Weights of a small masked image model: decoder layers 4.
Rows from expert 0 of block 5 of the encoder, named by matrix and row number. Rows with one number belong to one neuron. Each number is 500 + 25 x the weight over the matrix's rms, rounded and kept within 0 to 999. All counts start at 0. Numbers have three digits each.
# gate: expert gate (encoder.blocks.5.mlp.gate, 16x128x256), inputs 64-127
# up: expert up (encoder.blocks.5.mlp.up, 16x128x256), inputs 64-127
# down: expert down (encoder.blocks.5.mlp.down, 16x256x128, transposed), outputs 64-127
gate.71:508554507489463484477478517491538485527489480484422459529467501466374455495489408496475486520472546544548496489511509447493397482515500486472496500549486495478529477438527449494444569479533530
up.71:489448486511535511517525475508456511475521519501581541475540497532626538499514579497515506483525458453452504516494495544506608520489497518528507497450510501523480525555473553501559432532468468
down.71:516562501517528486470491527480440510498504509508521491441465521446567506468485496477490544511525478513504505493727470515487483511534505537514498505503509489481504496495479499502489560429470503
gate.72:487494497500500509505493493504500507509491499502501494499505500493507505495500506501493505491505499507515501506506497508496497493505502489503500506497497503493502495505495495489506505501504507
up.72:491496498498493495504489492498499498502497496497503493503502501496506498497498504504496505488502498507514501500500493502486488492505506492505501503498496501494500509499490497490510513502504511
down.72:489506506499501500509495502494510499500505497501501506502504505503495499495498502508498492497504503507502496500411506506500506505497493503500498496497502494499500498493503504497502501490502501
gate.73:535636519621610457407483601522506514428479572461566504494481611481487580478508486413484488409466618425435468514487539443603376485455419554469516517533525516542485532533493569494537429441500401
up.73:529640515608583465416499591506512517427483585456548504470464597491508581484505469422482491412486624429422484519495547448579399479452424568465514527541506514542467533536499565504536426462490402
down.73:486547479519506494532490428469505493467468506487585521488518476682576563511502508505494534482612490555428530513191561522514431521511513548511491542512516501486502368540536511549529583524434517
gate.74:454548505478502489506473502509484521489487494539485526534502513474451471492497506480487498425506492533466514480523496489521429474454499430508495495543497498442512513516523501453483558474506507
up.74:451547508474509492506471505514484518497483490540482521526505514473450476492497505479493499422514499531461515479519494499525434469465494435506496497539492496442504509523520503453481558474508506
down.74:484509497491500497489499503516578494508496490518478503529593505499453489499498502503506463488507500487522493502323528498501520503477501459491500498504530499507506510500504493501496530500497498
gate.75:500498498507494495485502504510505506507484490505496507485477502499476479499505495494508507469510497502509503501509488502500483496492501472501499499515499508502506499497506479489487523499506517
up.75:498499499492507495515497503491496499501518507491502488516517496500516519496493504500493505532488504501488505502492516502500507502506501531506508505488503493497497504506494518509510473495492485
down.75:506506491504503503502502508494463507492504499488519496483471502507529500492490506482506509506501504494490502500578500504503489500510506514501501504500496500499505475501500490493500495501491491
gate.76:503501494495498500497502502500504498499499498503498502501496496497501505500500502496500495500504498501511496500505497498495492499499505505498501501503498500503505498499502491504500503501497504
up.76:501501498497498505498496497499499502498507502504503499500495500493504501494499501503507502503497495502498497494498505503502497495507503499501502498505503504502495498504503504497499500496499499
down.76:496506499498504496501501496497495494498503492497501497498494499497503505494502501499502501508506502510505498500502500508506508497508501503502499507505505490498504501494499493498504497494502493
gate.77:508494497508489502505498493504518503493510498489522499498492490507524496495492506500500507502503505512530500503507513517483506503514502525502497502496496494500507500495495514508506506506484496
up.77:507512494515510510510502495502509493498505500486518487499498499500504511493497503503501500493493505512511512499494521517504500508504494522498501501499500493492482507497481513504505497500492491
down.77:492492494503505503506502490508544510511503504498492488505536503517466493496509492495488495503494501508514496509509509497495514503482497488496501501500511497495498487489503498499502500498484503
gate.78:475459527437496468476514502549450569478490472579469585534456539492512518470500577510516514504512480451462544454559466499540460525425524398523515489493499494484529489565573568450507477468483456
up.78:511553479570491522510497486442540429521499529422541414459528454491483480511485445487471490482492525549543452531477546519453554480597481593484487510528504522528461515424428428551490540533508532
down.78:531544514508486509543508503501348500494487516471605506459364503505556552497480511488472539508488459494417509533674516490514538489543502517523480552534461511536484530486456500486476417520530513
gate.79:456471510468491485482522479554455538468523481546530576517463508498565528476520583492513513453533480464476519486549472525512488527454537445520513489465519507465537487558543514489510499506487477
up.79:461466506467501474500521492541475532463526474544521565511478509520561528488521557500527504457521470458477518503521462503523475526430534444519511491458519496455551491563545515483511483501489480
down.79:470435496501513502504502512512618495486492498500441510540552482497447491493500480515531462488486527493553496472308497503488477508468496504492505461478527490499504505506504497511491560488500501
gate.80:493535524458473467492534537471497520551448469538461482461480489463490457460520449511474515538481512506506479508491478485468425545498512467505496492517520496469561467493557430513453529491512492
up.80:496535515459459469494530535480501520555453463533472487459483486463482454460519453513477515540480518510514481512491475484465435548496508462501493491503520498470561466494560434511457530485513504
down.80:452405508482471499502498482484520508507504506517481503540490499561498498586497489440501459501495520486435471501343468510498534494497503471482487492491524509492496533493567505497514487531513516
gate.81:495488504508517514496512512518496507518488490504512508511530493496491493500503487507499501517497506500492505500502528503506488495493491500487499507515494508504499505480492489499507493491511495
up.81:504495495514494528499512504515514511499499489507519503497519485495501500510496499500507493509514519513498515501506512498504499502498500522486499495514490507496497502473470499500512489488501495
down.81:505507507496505501507506505485488499485508497503507502503501497491527495510505492501498502498501495508488498504368483505495499502495493499514491490504499498500498528499492500501495511501486503
gate.82:489457521435506466473524526538456562482460463577449599525471530483475511483504546503508512512513462471448531436546482476549471522422523385498513487522499489510515484576565567464477495454517482
up.82:485458518424513491485518519541451558493465459561445583538486545490464520500505539505513508527492443452442535450508473454563460510403507390505509499519512485500513484581567570447466486448507487
down.82:467470490490518490436488500500654489505506482525398498558651493533421447510533497504510460504515539495555502472357496522493460509460503463483526469470533482460516453509555497495530561499440481
gate.83:501502501501495496496503502502501497502499494499504503504506502499494499498501499502499501505495498503504498499499501499502500499501499498500501500502495501498506495493499500503499503497499506
up.83:499503500497503503495500495502496501505499500502497508502498494505506500495495502498499501495508500495498497496501499502504500501500498499499503499498499500501499496500505494500500501501500496
down.83:507494508502502503511499498496503502501494499501499509504490499495516498507497502499506495505503504502497495503497494500495492507501498498508497502501507498509494501496505500498496496503504502
gate.84:493493500502509486495496496503500496498513503481524502488496496505505497502497510503516508490513486496508498511509483502486515502502515492498497502487496511505501504499498481490502504510505517
up.84:498508498491484506501499509499501512506486494513489499513505504490494497495495490496485501514488509502492501487499519493509477501499495510499497501515499489491513494498507517507495497492499485
down.84:508513503497503506504493500510476499505498494495507492504473493469504496483505497492502498487499504497504496501598502498501493508524502518504494496500503502506499499497484504505503497511509503
gate.85:490486501509502499497507508500487515501490492486526477501531484481520512505499497503482519522491514520477513493507514491514470480518501542476498497518486526477531503485500461522515506488505499
up.85:500519500482518491511487501507504478500515496519463521497471520534480477500498502505502505486503489475517487501501488509481518512486507452516500501473507467523470505522511536473485500522501500
down.85:493506496498502496515498497504477491513496503503522511495453491491522504463494486505496500501508499492525492487591468504495507495582506529500496515495502494501503471502500505503503488479532500
gate.86:500496497486505496497504501503485496507496494503501504502501492499501504499497507502494509491502498507500502496523490504499501504496501491498507503501496500500508497506507494501499486495513500
up.86:493499505493503502499504501500493499499500495499506503500498498504503500504502503503496502493498495503501501497500483494500495502483497489502500495501503497497508502497509498495499489500508503
down.86:493493505495498502498500502506536501505494500501505500495528488514474494500499499495503496499499500503528504493468498489491486505499499505494497494501511505508504484500508498503511501503509511
gate.87:515515504515515502495509495499490510487503496490528517491482509517523496498500500511496496516512530483497485504488479493485533500511483512501493499486503498531492482480526496516492480497502492
up.87:491493499484485494503484503502512495512495503510474483508528489482469508495503496495500509487485470520512506497512520509503456503491517485500504500516501505471515518522475511480506526505498508
down.87:521483501500507499489504505517495502500503500500500502509457505504490499525502506465506496504496492487525499505668501495502497501523496511496493486503513501520486478490519503500480495513501501
gate.88:513492509508518493489506500485524481480479496484440505457506503505452481511513504488513497524503491502539494512510481520501507491496508425486498508523499516536485495516488464494462519504490518
up.88:475513489497490526515491500522469522530517501518556498565512505492540540493498513514482511483499506494466507490486534485510496505494486557516504499473503483468505499492508521511540471496504486
down.88:504497505502504493487500521514422498492506496500527495510449499462529501517492497484496528487510511497464507499626534523500458495520505542496506501491489506498491532504492492492495474497509511
gate.89:502498499499506504495498502500502498497503499501498498504497504497489503497495499500501498495498495501499503500500504500505489496500506503491502503498501501506501499499500502504501493500503500
up.89:499501502499498495502505496501507500508498501495498503502506503502507499496503499501500496508502505497504497500499495498499510499503502496499501504506498500502502498496500499496499505500502501
down.89:497499495503499499508505502499519495507504498492495503506508502501498497510498504502500497496502506502501498502513509495499491502499507499498504501505499502508499494510502492506500506503490490
gate.90:574490481493529519492568442453542488465545506421602547580518481516590583442425594496444487604518506447591526522499541525420629602552533678513486506443546451564479488484470547611548471561464405
up.90:574495486500535529500565467461532478480548513422604545566520490510591594454436585507453491601507504446591526515491554529430612602564512679514490511423554450567465491489457557618557445551466406
down.90:487516489411443485492510476510640497559524498532421488571661480516434499536497521538487431495502502492537485490290531493496563510423515404498517521524514490515500562508512494472529501548499456
gate.91:503508508503506498500499494499507499503492500496494501494490504500496497498499500505500501508496510500511504501501494502494502499503501495501500501500501497502496498498503488499497503501502502
up.91:498507499498504503499498499507501506507500499493497493496491500496494497499496498503502501517501509499515502509499493500494500495506497495501496503501494490510503494488499493495492499496503501
down.91:502498499494500505503500504491507497506505497493500493508510494501499495501497502509497500504500504505496500502448514496501503496496505499493499494508499503503504510517494501511503505501502500
gate.92:498496499494502508502501500504492497502498494505496497508492503500495507501499500503502503493497504500500496505495507499505498496503501502494502499498501507495511497501499496506498504502501502
up.92:503502500498500499498495500502491502490501498506501499508498498488499506501501502502498500508501499504497515498501508501500497504500502506500502498498497497503503500500500507506504495498494497
down.92:500505505494503496498507497496485504495502508515500505495499500506510506510511494510493500505504499503493505503501500503499507497496498507498505502493499492500503493495496500499503489488491503
gate.93:462523493470503486504480501495532498493503493512450501480497507493459479499504483483502498478506477520518495495519447514511499465476508444490500502538496496470517496501506481474465548491507530
up.93:471522500469498497503482501503532490489493499516446508476487508493460476505506486483513499469512481530518500497520443511515499473473505449487502507527493486469501493496508486476471542489500536
down.93:495508500500496495489497495494562497508508509500486493533563496505440494522490503516490489477511504510475505496343500507501531509459505477496506508508501498496493516500496495506496511496505502
gate.94:543641503611593468409492575509529511442513563434564532504466609491507575470505493424466494419482618397443468532499538451580390505442406566467502521511515482572490507506524569508517431455480404
up.94:463361479394410531575501427483471481575504426552448466512534387507486431522487515568525507581511383588565533488503471548432601497561589445529498481488494522420515499485465424504493588551534596
down.94:526431526482497511455500568534492507506533509498425491524448520333457453518514501477509468508409485444556476478805450508491577480512494461485506463495489490500512637456485496474452417510553488
gate.95:561505487494472376490518456385441467451553503496477587500436552541575467463485502523521471471567521478517439522488357568454533570518483402535501508427562422512447391565606545527475611528547516
up.95:453502517501527614515476542604571531549468499496516419501565443464420529544512489474472536533425488532479562481512645434545452434486529591469504492570443584482562615442399465467527407471467480
down.95:468502487508513480479478489558514501527481472488543532507442462511504521436496521487488543434495514506518492490810536536495434521560501528495491539460514481554478428477490509498529515554553497
gate.96:520483499493500481499506485504480517507534506481564485539517494497579547485489541521487511527490525487479506503497523492482514524508510560514503503447506489483517503518501500540552457511483464
up.96:469514506496495513490497509503522483500459485516442511470485507493423460512515463484512495473515476514528492496507475507517484474493493432491498495552494513520486497482506494462446547487513535
down.96:514496498508518499494496526492395501495500497510540504473436506475592506475491499486501522497511513500468493504653499525495507501533494552507500498495492492490496479503491502504502473471507516
gate.97:465534509537455485503436494524555547522458501529382509436459486505376438531518420469534486422458540563493499498570419475495487408448523361490492488573466520445519508513492430426453649480492604
up.97:543467490466534510498566502478458456479541501466626492560536510500622564460475577536465510586541462436515509498444581513504522594550486649504510504430530476555492492485510573574542358522504392
down.97:516529498526552488509504577401393521453474505499555495476396510410664478460460497416520551468519509511454494498714491522502411457560500597510492485495525482461492508500516501526512468493495542
gate.98:495491493488499502505501495505490498504511495496498513495505498499501500496500509503503499475510506493494495502502474480498512501496501482496503503510492501498507492497516490491499494501498498
up.98:500496509484497495503505502510495503496508496500505504509506493500490510495497508498503496480514495498498496504504481487501506497484506482495501504508494500506509503499513487495498499509500500
down.98:493512501508498504506503492523543501503499497509512505509531481495473505495493503503506493490509500505506497502472502496493501500505510494504501495501517501495502488497493508487508523483499502
gate.99:523489488461502508497547518515467499493493489515546527514491485474503514502483531502481502482524516483513495471511492458492534513478525476504504502509502492507526494502533478516504492500511500
up.99:501512502536477508483470481495533510480488499515472484480507510516508460501512469498515500520489525524509502515500520543498490479535507523488499491493496508511483498488479528502502524496481504
down.99:516515506501498497477498508473413507491500510501516504524382510424583512497493494490500520469497497495450493505536483522500507498523502540507497493506479493525496516502489502502474473502529502
gate.100:490541510528506514504475506499476510482468509515506477509511518473487524511508508499468504435480566528458503496504534481530455464475486509496498498512499485465506526505476521496526510461500487
up.100:502455491471488482505525495505525486506523479486514515499490486520509471500499505509526488558503433474547492500498459520463549534523511493493504503489496510538498483493523480505473489520499518
down.100:508505506495505507518496509506456509518510498508502503504477500452479499483490507497505494503498499497503487497683501492507512500516488524502503486493469503499500548502462499493492473529523512
gate.101:499500497495506501500500496502500500503495500497496496504496501502501497500497498503498504499504496501504504505497500496499504499496499502500498503502499493502503500494503502499502500500502499
up.101:501503500499504496495501497501499499501498499499501496498499498497499502498495500500501504497503496496500500497501497502501499497503500505500500501508501499499503497494505497502501504498506504
down.101:492495500498495500498505500499501499508498501505501506493503498501496491496503498497501501493500501507498499494504503498497496501497499496497498502505498502502509491510504501507507495506497497