A small masked image model, trained from scratch.
Model: 9.06M parameters, 32-pixel images, encoder activation swiglu, encoder width 256, decoder width 192, decoder layers 4.
Training: adamw at rate 0.0014, 22300 steps.
Rows from expert 11 of block 3 of the encoder, named by matrix and row number. Rows with one number belong to one neuron. Each number is 200 + 30 x the weight over the matrix's rms, rounded and kept within 0 to 999. All counts start at 0.
# gate: expert gate (encoder.blocks.3.mlp.gate, 16x128x256), inputs 0-85
# up: expert up (encoder.blocks.3.mlp.up, 16x128x256), inputs 0-85
# down: expert down (encoder.blocks.3.mlp.down, 16x256x128, transposed), outputs 0-85
gate.61,175,227,158,153,162,178,233,178,185,186,238,199,204,159,199,209,231,212,215,230,235,178,248,251,205,214,198,214,203,178,162,176,231,205,169,232,193,173,202,182,222,224,168,228,169,147,203,151,189,202,155,169,188,193,216,214,175,222,181,184,213,225,178,171,217,192,148,178,184,232,219,156,225,177,139,177,199,216,172,229,178,171,209,179,244,192
up.61,165,196,193,201,197,206,168,203,194,206,182,225,211,192,157,194,209,223,201,249,240,167,234,237,169,199,163,196,173,127,195,216,205,260,182,177,189,253,184,182,160,124,197,199,208,232,202,275,183,222,220,196,158,195,200,196,179,192,260,136,216,200,196,180,216,194,188,172,188,192,197,198,165,189,242,183,173,190,183,166,191,153,198,174,216,223
down.61,194,150,232,207,225,207,147,247,199,187,195,248,174,182,207,184,235,187,205,233,175,189,216,91,202,175,220,185,204,218,267,206,260,199,176,251,190,199,221,204,174,166,221,238,222,198,183,269,228,205,211,249,243,209,208,142,164,167,180,208,160,166,192,229,228,193,199,219,146,201,214,201,179,213,183,170,190,229,188,215,156,213,235,206,157,223
gate.62,214,219,253,201,141,281,221,166,203,163,223,233,183,215,188,241,186,187,177,224,161,253,152,235,206,227,274,237,225,180,192,248,192,233,243,208,206,146,165,167,254,189,199,173,203,176,210,173,170,183,211,242,219,149,196,223,244,231,136,221,194,182,208,205,205,168,214,263,201,206,197,204,209,155,171,174,215,188,204,199,196,195,221,196,234,166
up.62,214,213,223,206,212,239,138,190,159,220,222,259,190,230,176,222,213,218,206,218,208,212,180,243,206,221,262,204,221,175,214,241,216,208,193,169,178,209,170,206,206,165,196,206,226,209,197,178,249,203,195,187,255,166,203,162,177,172,193,152,209,166,261,166,258,229,238,225,182,202,194,187,211,145,187,213,164,201,195,189,210,178,262,213,223,179
down.62,240,227,203,234,206,132,185,245,239,223,214,211,229,281,172,208,189,194,211,140,206,175,175,180,174,177,219,194,177,179,179,209,172,183,171,212,194,210,185,225,167,227,171,216,199,163,194,231,189,183,222,254,196,239,259,177,216,191,190,162,188,191,210,236,188,185,179,177,177,150,235,226,202,233,242,199,193,265,185,151,255,240,188,177,151,227
gate.63,209,178,183,206,192,178,191,176,111,235,174,219,269,249,231,202,201,230,187,212,184,230,171,220,191,229,220,173,208,222,253,172,262,201,224,209,187,243,228,196,204,127,192,170,214,251,151,193,214,164,193,194,233,171,127,164,194,191,171,220,247,223,191,216,200,213,195,185,180,195,163,204,168,178,185,225,174,201,188,194,189,194,185,219,226,260
up.63,202,161,192,224,189,172,181,158,132,184,169,228,281,219,220,188,164,201,205,214,184,247,166,211,194,262,226,185,192,233,215,196,270,195,230,221,236,263,239,215,198,110,199,132,222,265,197,234,208,200,203,222,200,176,132,172,214,189,157,207,254,233,210,183,183,191,190,201,206,240,161,182,150,188,197,207,211,196,196,189,201,195,187,223,194,212
down.63,211,197,178,254,194,191,189,194,155,175,236,179,215,219,245,196,231,203,224,211,200,238,143,164,197,229,179,195,274,198,209,194,212,207,240,183,134,193,220,272,215,180,193,215,221,218,191,150,182,156,231,189,193,176,207,206,198,195,159,172,203,212,189,209,204,219,228,178,224,160,190,210,169,215,229,170,257,268,218,205,182,178,147,222,218,216
gate.64,185,217,214,246,212,207,201,227,223,169,259,206,179,185,204,209,203,196,182,215,179,240,169,173,209,147,198,183,256,206,172,232,162,197,229,163,187,168,141,198,217,247,229,218,204,179,204,177,174,181,176,208,204,212,208,229,240,200,235,227,205,192,229,174,187,183,196,187,224,191,195,238,235,210,197,147,238,197,212,237,213,208,203,220,190,173
up.64,212,194,203,195,230,173,194,232,198,203,218,203,262,116,204,134,207,183,212,209,167,204,219,213,215,163,160,183,198,194,208,215,186,181,208,103,170,180,114,196,214,263,244,236,200,178,216,202,193,191,160,211,183,183,243,191,201,209,195,194,178,209,210,180,228,188,177,150,250,197,214,212,231,236,200,173,219,167,210,256,210,161,212,187,173,197
down.64,197,215,135,154,183,211,205,191,246,228,218,222,208,202,253,188,205,200,165,200,204,202,181,181,221,199,183,194,272,188,182,166,194,206,218,182,191,231,159,226,210,199,148,164,189,167,194,183,183,170,225,201,155,199,232,268,218,193,204,213,205,211,218,241,203,177,198,178,191,177,210,215,217,226,176,193,234,179,207,242,201,196,151,213,194,190
gate.65,172,242,259,256,298,196,179,217,273,213,157,173,228,223,201,183,197,235,209,172,233,260,207,167,186,241,156,220,190,197,166,196,173,203,235,206,145,236,217,215,209,215,234,183,250,191,176,300,252,255,233,138,185,168,188,200,196,197,232,194,205,227,221,253,130,184,256,197,188,169,231,243,217,191,164,181,232,169,169,119,231,195,209,140,167,194
up.65,208,240,228,153,179,236,247,254,249,191,228,197,209,226,137,185,214,217,288,196,172,250,183,169,197,154,146,183,203,154,159,241,162,184,210,141,180,184,183,179,180,242,260,193,130,166,206,229,261,210,210,219,147,205,208,214,223,187,231,263,172,171,230,175,167,179,227,221,213,201,217,265,262,186,256,186,160,167,214,219,203,255,158,222,180,168
down.65,172,193,212,164,168,192,193,221,188,199,253,186,96,186,199,216,168,209,213,193,210,244,181,162,212,157,256,187,255,154,196,168,165,192,194,174,233,183,170,219,163,214,261,238,172,189,191,182,230,192,175,222,179,164,127,216,231,248,205,206,269,184,168,154,208,170,235,193,178,242,190,146,242,142,195,209,143,198,176,252,123,237,184,207,167,201
gate.66,196,209,210,223,240,166,203,169,195,220,129,150,180,275,220,200,241,216,243,198,235,191,209,191,205,248,215,223,100,230,201,182,225,199,198,263,248,215,238,239,208,237,192,226,254,172,198,244,235,236,187,140,197,193,225,138,165,195,176,188,178,211,160,222,194,224,225,253,154,188,206,164,251,155,209,182,182,125,145,164,207,214,221,158,198,192
up.66,197,192,218,195,173,262,198,182,211,160,238,253,200,153,148,167,167,209,154,240,211,265,193,149,167,90,227,242,241,210,183,234,178,163,227,132,217,209,132,175,189,195,175,189,122,232,241,165,106,147,154,283,186,227,186,193,230,210,201,210,174,188,219,201,214,160,193,178,207,262,207,234,204,230,239,236,225,211,230,268,175,142,173,226,208,162
down.66,191,183,200,187,160,225,170,188,187,185,257,193,153,220,186,302,167,171,188,164,192,239,229,190,218,225,235,205,255,207,206,195,212,214,190,290,228,210,246,188,188,173,167,198,144,186,193,221,187,220,252,215,181,190,175,159,227,192,181,247,248,198,136,218,174,194,185,246,164,129,223,227,138,161,127,188,215,192,154,240,201,207,193,195,217,220
gate.67,213,219,292,203,192,187,172,183,244,169,210,224,199,258,222,187,214,188,232,179,223,233,193,192,220,209,147,192,154,161,213,236,215,230,202,190,237,177,215,245,226,141,197,183,185,177,182,237,256,153,199,198,214,159,226,171,218,184,214,173,184,220,227,196,206,175,224,234,155,226,170,229,216,153,232,199,213,162,159,214,209,201,199,218,161,223
up.67,156,216,252,212,229,155,191,167,224,199,225,196,195,244,221,138,185,210,241,181,209,175,227,155,187,234,179,187,205,190,180,218,202,170,205,175,186,152,157,169,196,170,180,159,198,191,196,265,215,175,143,202,232,203,265,212,234,181,142,137,196,189,193,168,200,158,171,254,179,224,219,237,210,160,200,162,226,168,183,158,227,200,174,176,130,186
down.67,194,206,197,232,244,164,251,147,179,232,184,131,218,196,240,199,223,163,214,159,214,181,238,186,221,124,190,228,152,213,220,164,205,173,173,166,172,222,213,219,231,232,211,210,202,194,179,205,210,175,239,147,189,166,195,215,175,217,243,185,177,230,194,214,151,211,221,180,259,161,119,242,265,216,209,208,222,142,191,199,150,243,172,185,216,176
gate.68,227,211,231,199,209,208,170,189,179,231,240,239,225,139,209,204,222,232,168,202,201,204,194,233,232,239,199,185,187,281,196,242,196,220,166,269,162,206,210,197,157,153,199,217,205,177,217,211,222,232,165,205,183,191,260,169,152,215,212,227,142,156,140,173,243,187,207,225,172,213,202,160,179,190,178,248,225,203,192,224,260,195,222,153,136,185
up.68,180,189,182,165,168,215,200,207,208,213,191,151,136,226,202,202,195,182,208,188,190,188,183,197,175,197,223,207,192,170,210,164,180,157,269,135,234,197,226,192,233,226,227,168,205,232,183,223,209,214,188,204,215,203,141,247,225,209,183,211,242,287,274,214,173,219,233,147,231,193,222,224,218,174,195,169,143,201,226,215,170,182,186,185,213,151
down.68,272,205,219,208,196,231,219,131,183,252,255,174,182,237,256,222,181,196,217,169,197,205,168,211,172,238,154,176,207,148,220,183,218,201,220,174,205,202,209,133,205,204,158,207,212,181,173,175,196,219,215,250,188,227,254,234,175,182,169,173,185,221,207,182,163,224,165,208,187,200,223,163,150,173,186,227,242,150,204,222,189,232,156,231,271,161
gate.69,186,212,212,225,247,239,223,202,231,217,176,152,198,211,191,197,191,230,196,213,240,186,203,199,222,218,226,182,236,237,193,178,210,218,210,247,153,244,217,166,224,238,205,152,248,219,194,291,156,231,213,203,163,166,191,193,157,249,191,224,207,265,182,233,148,203,190,161,247,248,231,149,190,206,163,220,231,231,171,166,247,221,203,142,192,183
up.69,214,169,244,282,231,203,227,165,231,249,157,160,240,198,206,206,212,174,146,204,218,193,234,193,229,176,206,165,180,218,238,198,223,250,240,236,191,222,223,238,223,235,169,181,260,220,213,235,145,184,228,198,185,188,207,216,163,242,190,179,188,225,186,238,180,213,220,182,204,205,205,160,146,198,186,190,240,215,198,205,214,193,181,169,189,213
down.69,216,220,273,250,240,197,185,220,226,224,145,183,253,201,191,165,199,184,184,222,242,176,214,204,186,182,202,208,170,249,217,239,201,212,199,195,176,225,176,235,206,187,223,152,238,206,190,244,161,135,207,183,202,209,250,164,223,196,139,213,191,159,219,208,191,198,215,189,200,214,222,190,175,228,236,202,190,174,203,144,244,173,218,236,149,219
gate.70,221,202,246,201,178,174,199,194,194,213,183,198,249,203,174,170,169,196,161,125,208,201,161,234,196,167,201,157,203,207,208,208,182,185,220,176,201,181,187,193,226,217,136,173,162,250,177,178,186,201,194,213,166,223,137,164,218,264,201,199,241,206,196,217,194,213,183,162,190,286,158,239,220,272,208,214,244,218,233,227,205,231,184,195,146,212
up.70,204,171,220,230,194,205,217,241,217,180,253,201,155,218,194,209,193,166,158,198,157,246,169,156,217,199,248,175,205,237,202,212,205,222,207,288,272,184,206,192,222,216,177,168,192,235,221,155,129,167,195,235,196,245,210,202,208,207,142,191,192,134,145,177,167,209,158,247,184,194,208,158,163,216,240,180,222,209,176,173,206,215,195,192,173,216
down.70,223,192,168,172,186,219,209,255,204,226,248,156,165,241,204,291,189,211,180,189,188,234,203,141,172,192,246,194,244,178,216,161,196,208,242,266,242,218,129,167,223,217,258,238,197,189,185,157,204,125,175,237,241,187,226,198,208,194,109,163,163,136,196,227,202,161,257,267,210,158,239,112,260,139,217,221,200,177,180,197,166,187,235,226,222,193
gate.71,236,192,240,189,226,210,241,191,185,205,266,148,173,241,187,182,228,207,192,220,174,212,132,204,225,218,148,158,233,183,234,230,216,211,234,172,167,204,190,191,198,219,206,219,207,253,198,232,137,221,211,242,156,187,228,208,196,225,232,219,185,252,194,209,235,232,212,175,189,207,234,204,212,204,227,171,225,235,202,213,211,200,117,141,176,196
up.71,218,168,179,181,213,223,223,177,211,201,219,166,201,209,170,219,204,184,232,237,186,188,179,164,149,232,148,197,231,141,247,213,205,233,218,186,227,224,230,163,187,150,203,187,180,246,195,213,174,176,227,237,197,215,264,189,196,166,247,219,194,178,165,170,239,214,203,178,161,221,194,186,199,207,232,198,230,228,193,186,197,219,198,213,215,221
down.71,208,208,251,201,161,199,166,189,185,204,185,248,199,250,175,213,228,203,212,192,193,165,192,135,232,216,232,194,178,155,210,209,216,206,189,224,180,208,232,195,160,203,175,183,206,211,213,247,158,240,265,228,221,173,195,166,176,149,173,189,186,174,240,232,213,183,199,220,171,159,195,222,134,187,199,155,226,211,250,164,171,201,238,218,205,218
gate.72,201,169,219,237,202,199,177,244,174,215,170,177,224,219,166,252,175,203,184,195,179,228,207,245,190,205,229,213,179,253,259,190,188,228,243,200,236,253,232,225,209,153,220,217,189,204,157,197,187,235,222,194,223,175,172,117,203,232,171,167,244,206,178,184,184,200,195,190,224,222,194,200,198,215,256,240,170,233,164,212,221,117,235,219,181,251
up.72,183,173,149,188,263,188,182,206,173,210,146,195,182,177,209,185,180,203,200,242,267,202,186,145,192,180,228,223,259,193,198,156,247,171,214,190,189,250,156,194,151,152,175,253,229,246,215,209,227,223,193,211,243,217,207,174,187,137,187,176,250,240,274,234,196,201,184,180,177,170,213,165,201,228,133,205,208,205,185,134,199,199,232,162,231,193
down.72,222,181,203,201,188,211,275,137,184,217,217,213,160,216,209,218,201,194,215,215,223,212,188,239,221,273,188,191,185,157,223,224,241,190,230,173,212,150,193,235,214,163,127,163,201,212,171,186,246,227,227,202,189,164,224,284,204,182,260,179,211,224,213,223,168,196,190,184,194,196,147,190,200,219,202,187,240,201,224,187,168,252,157,144,247,156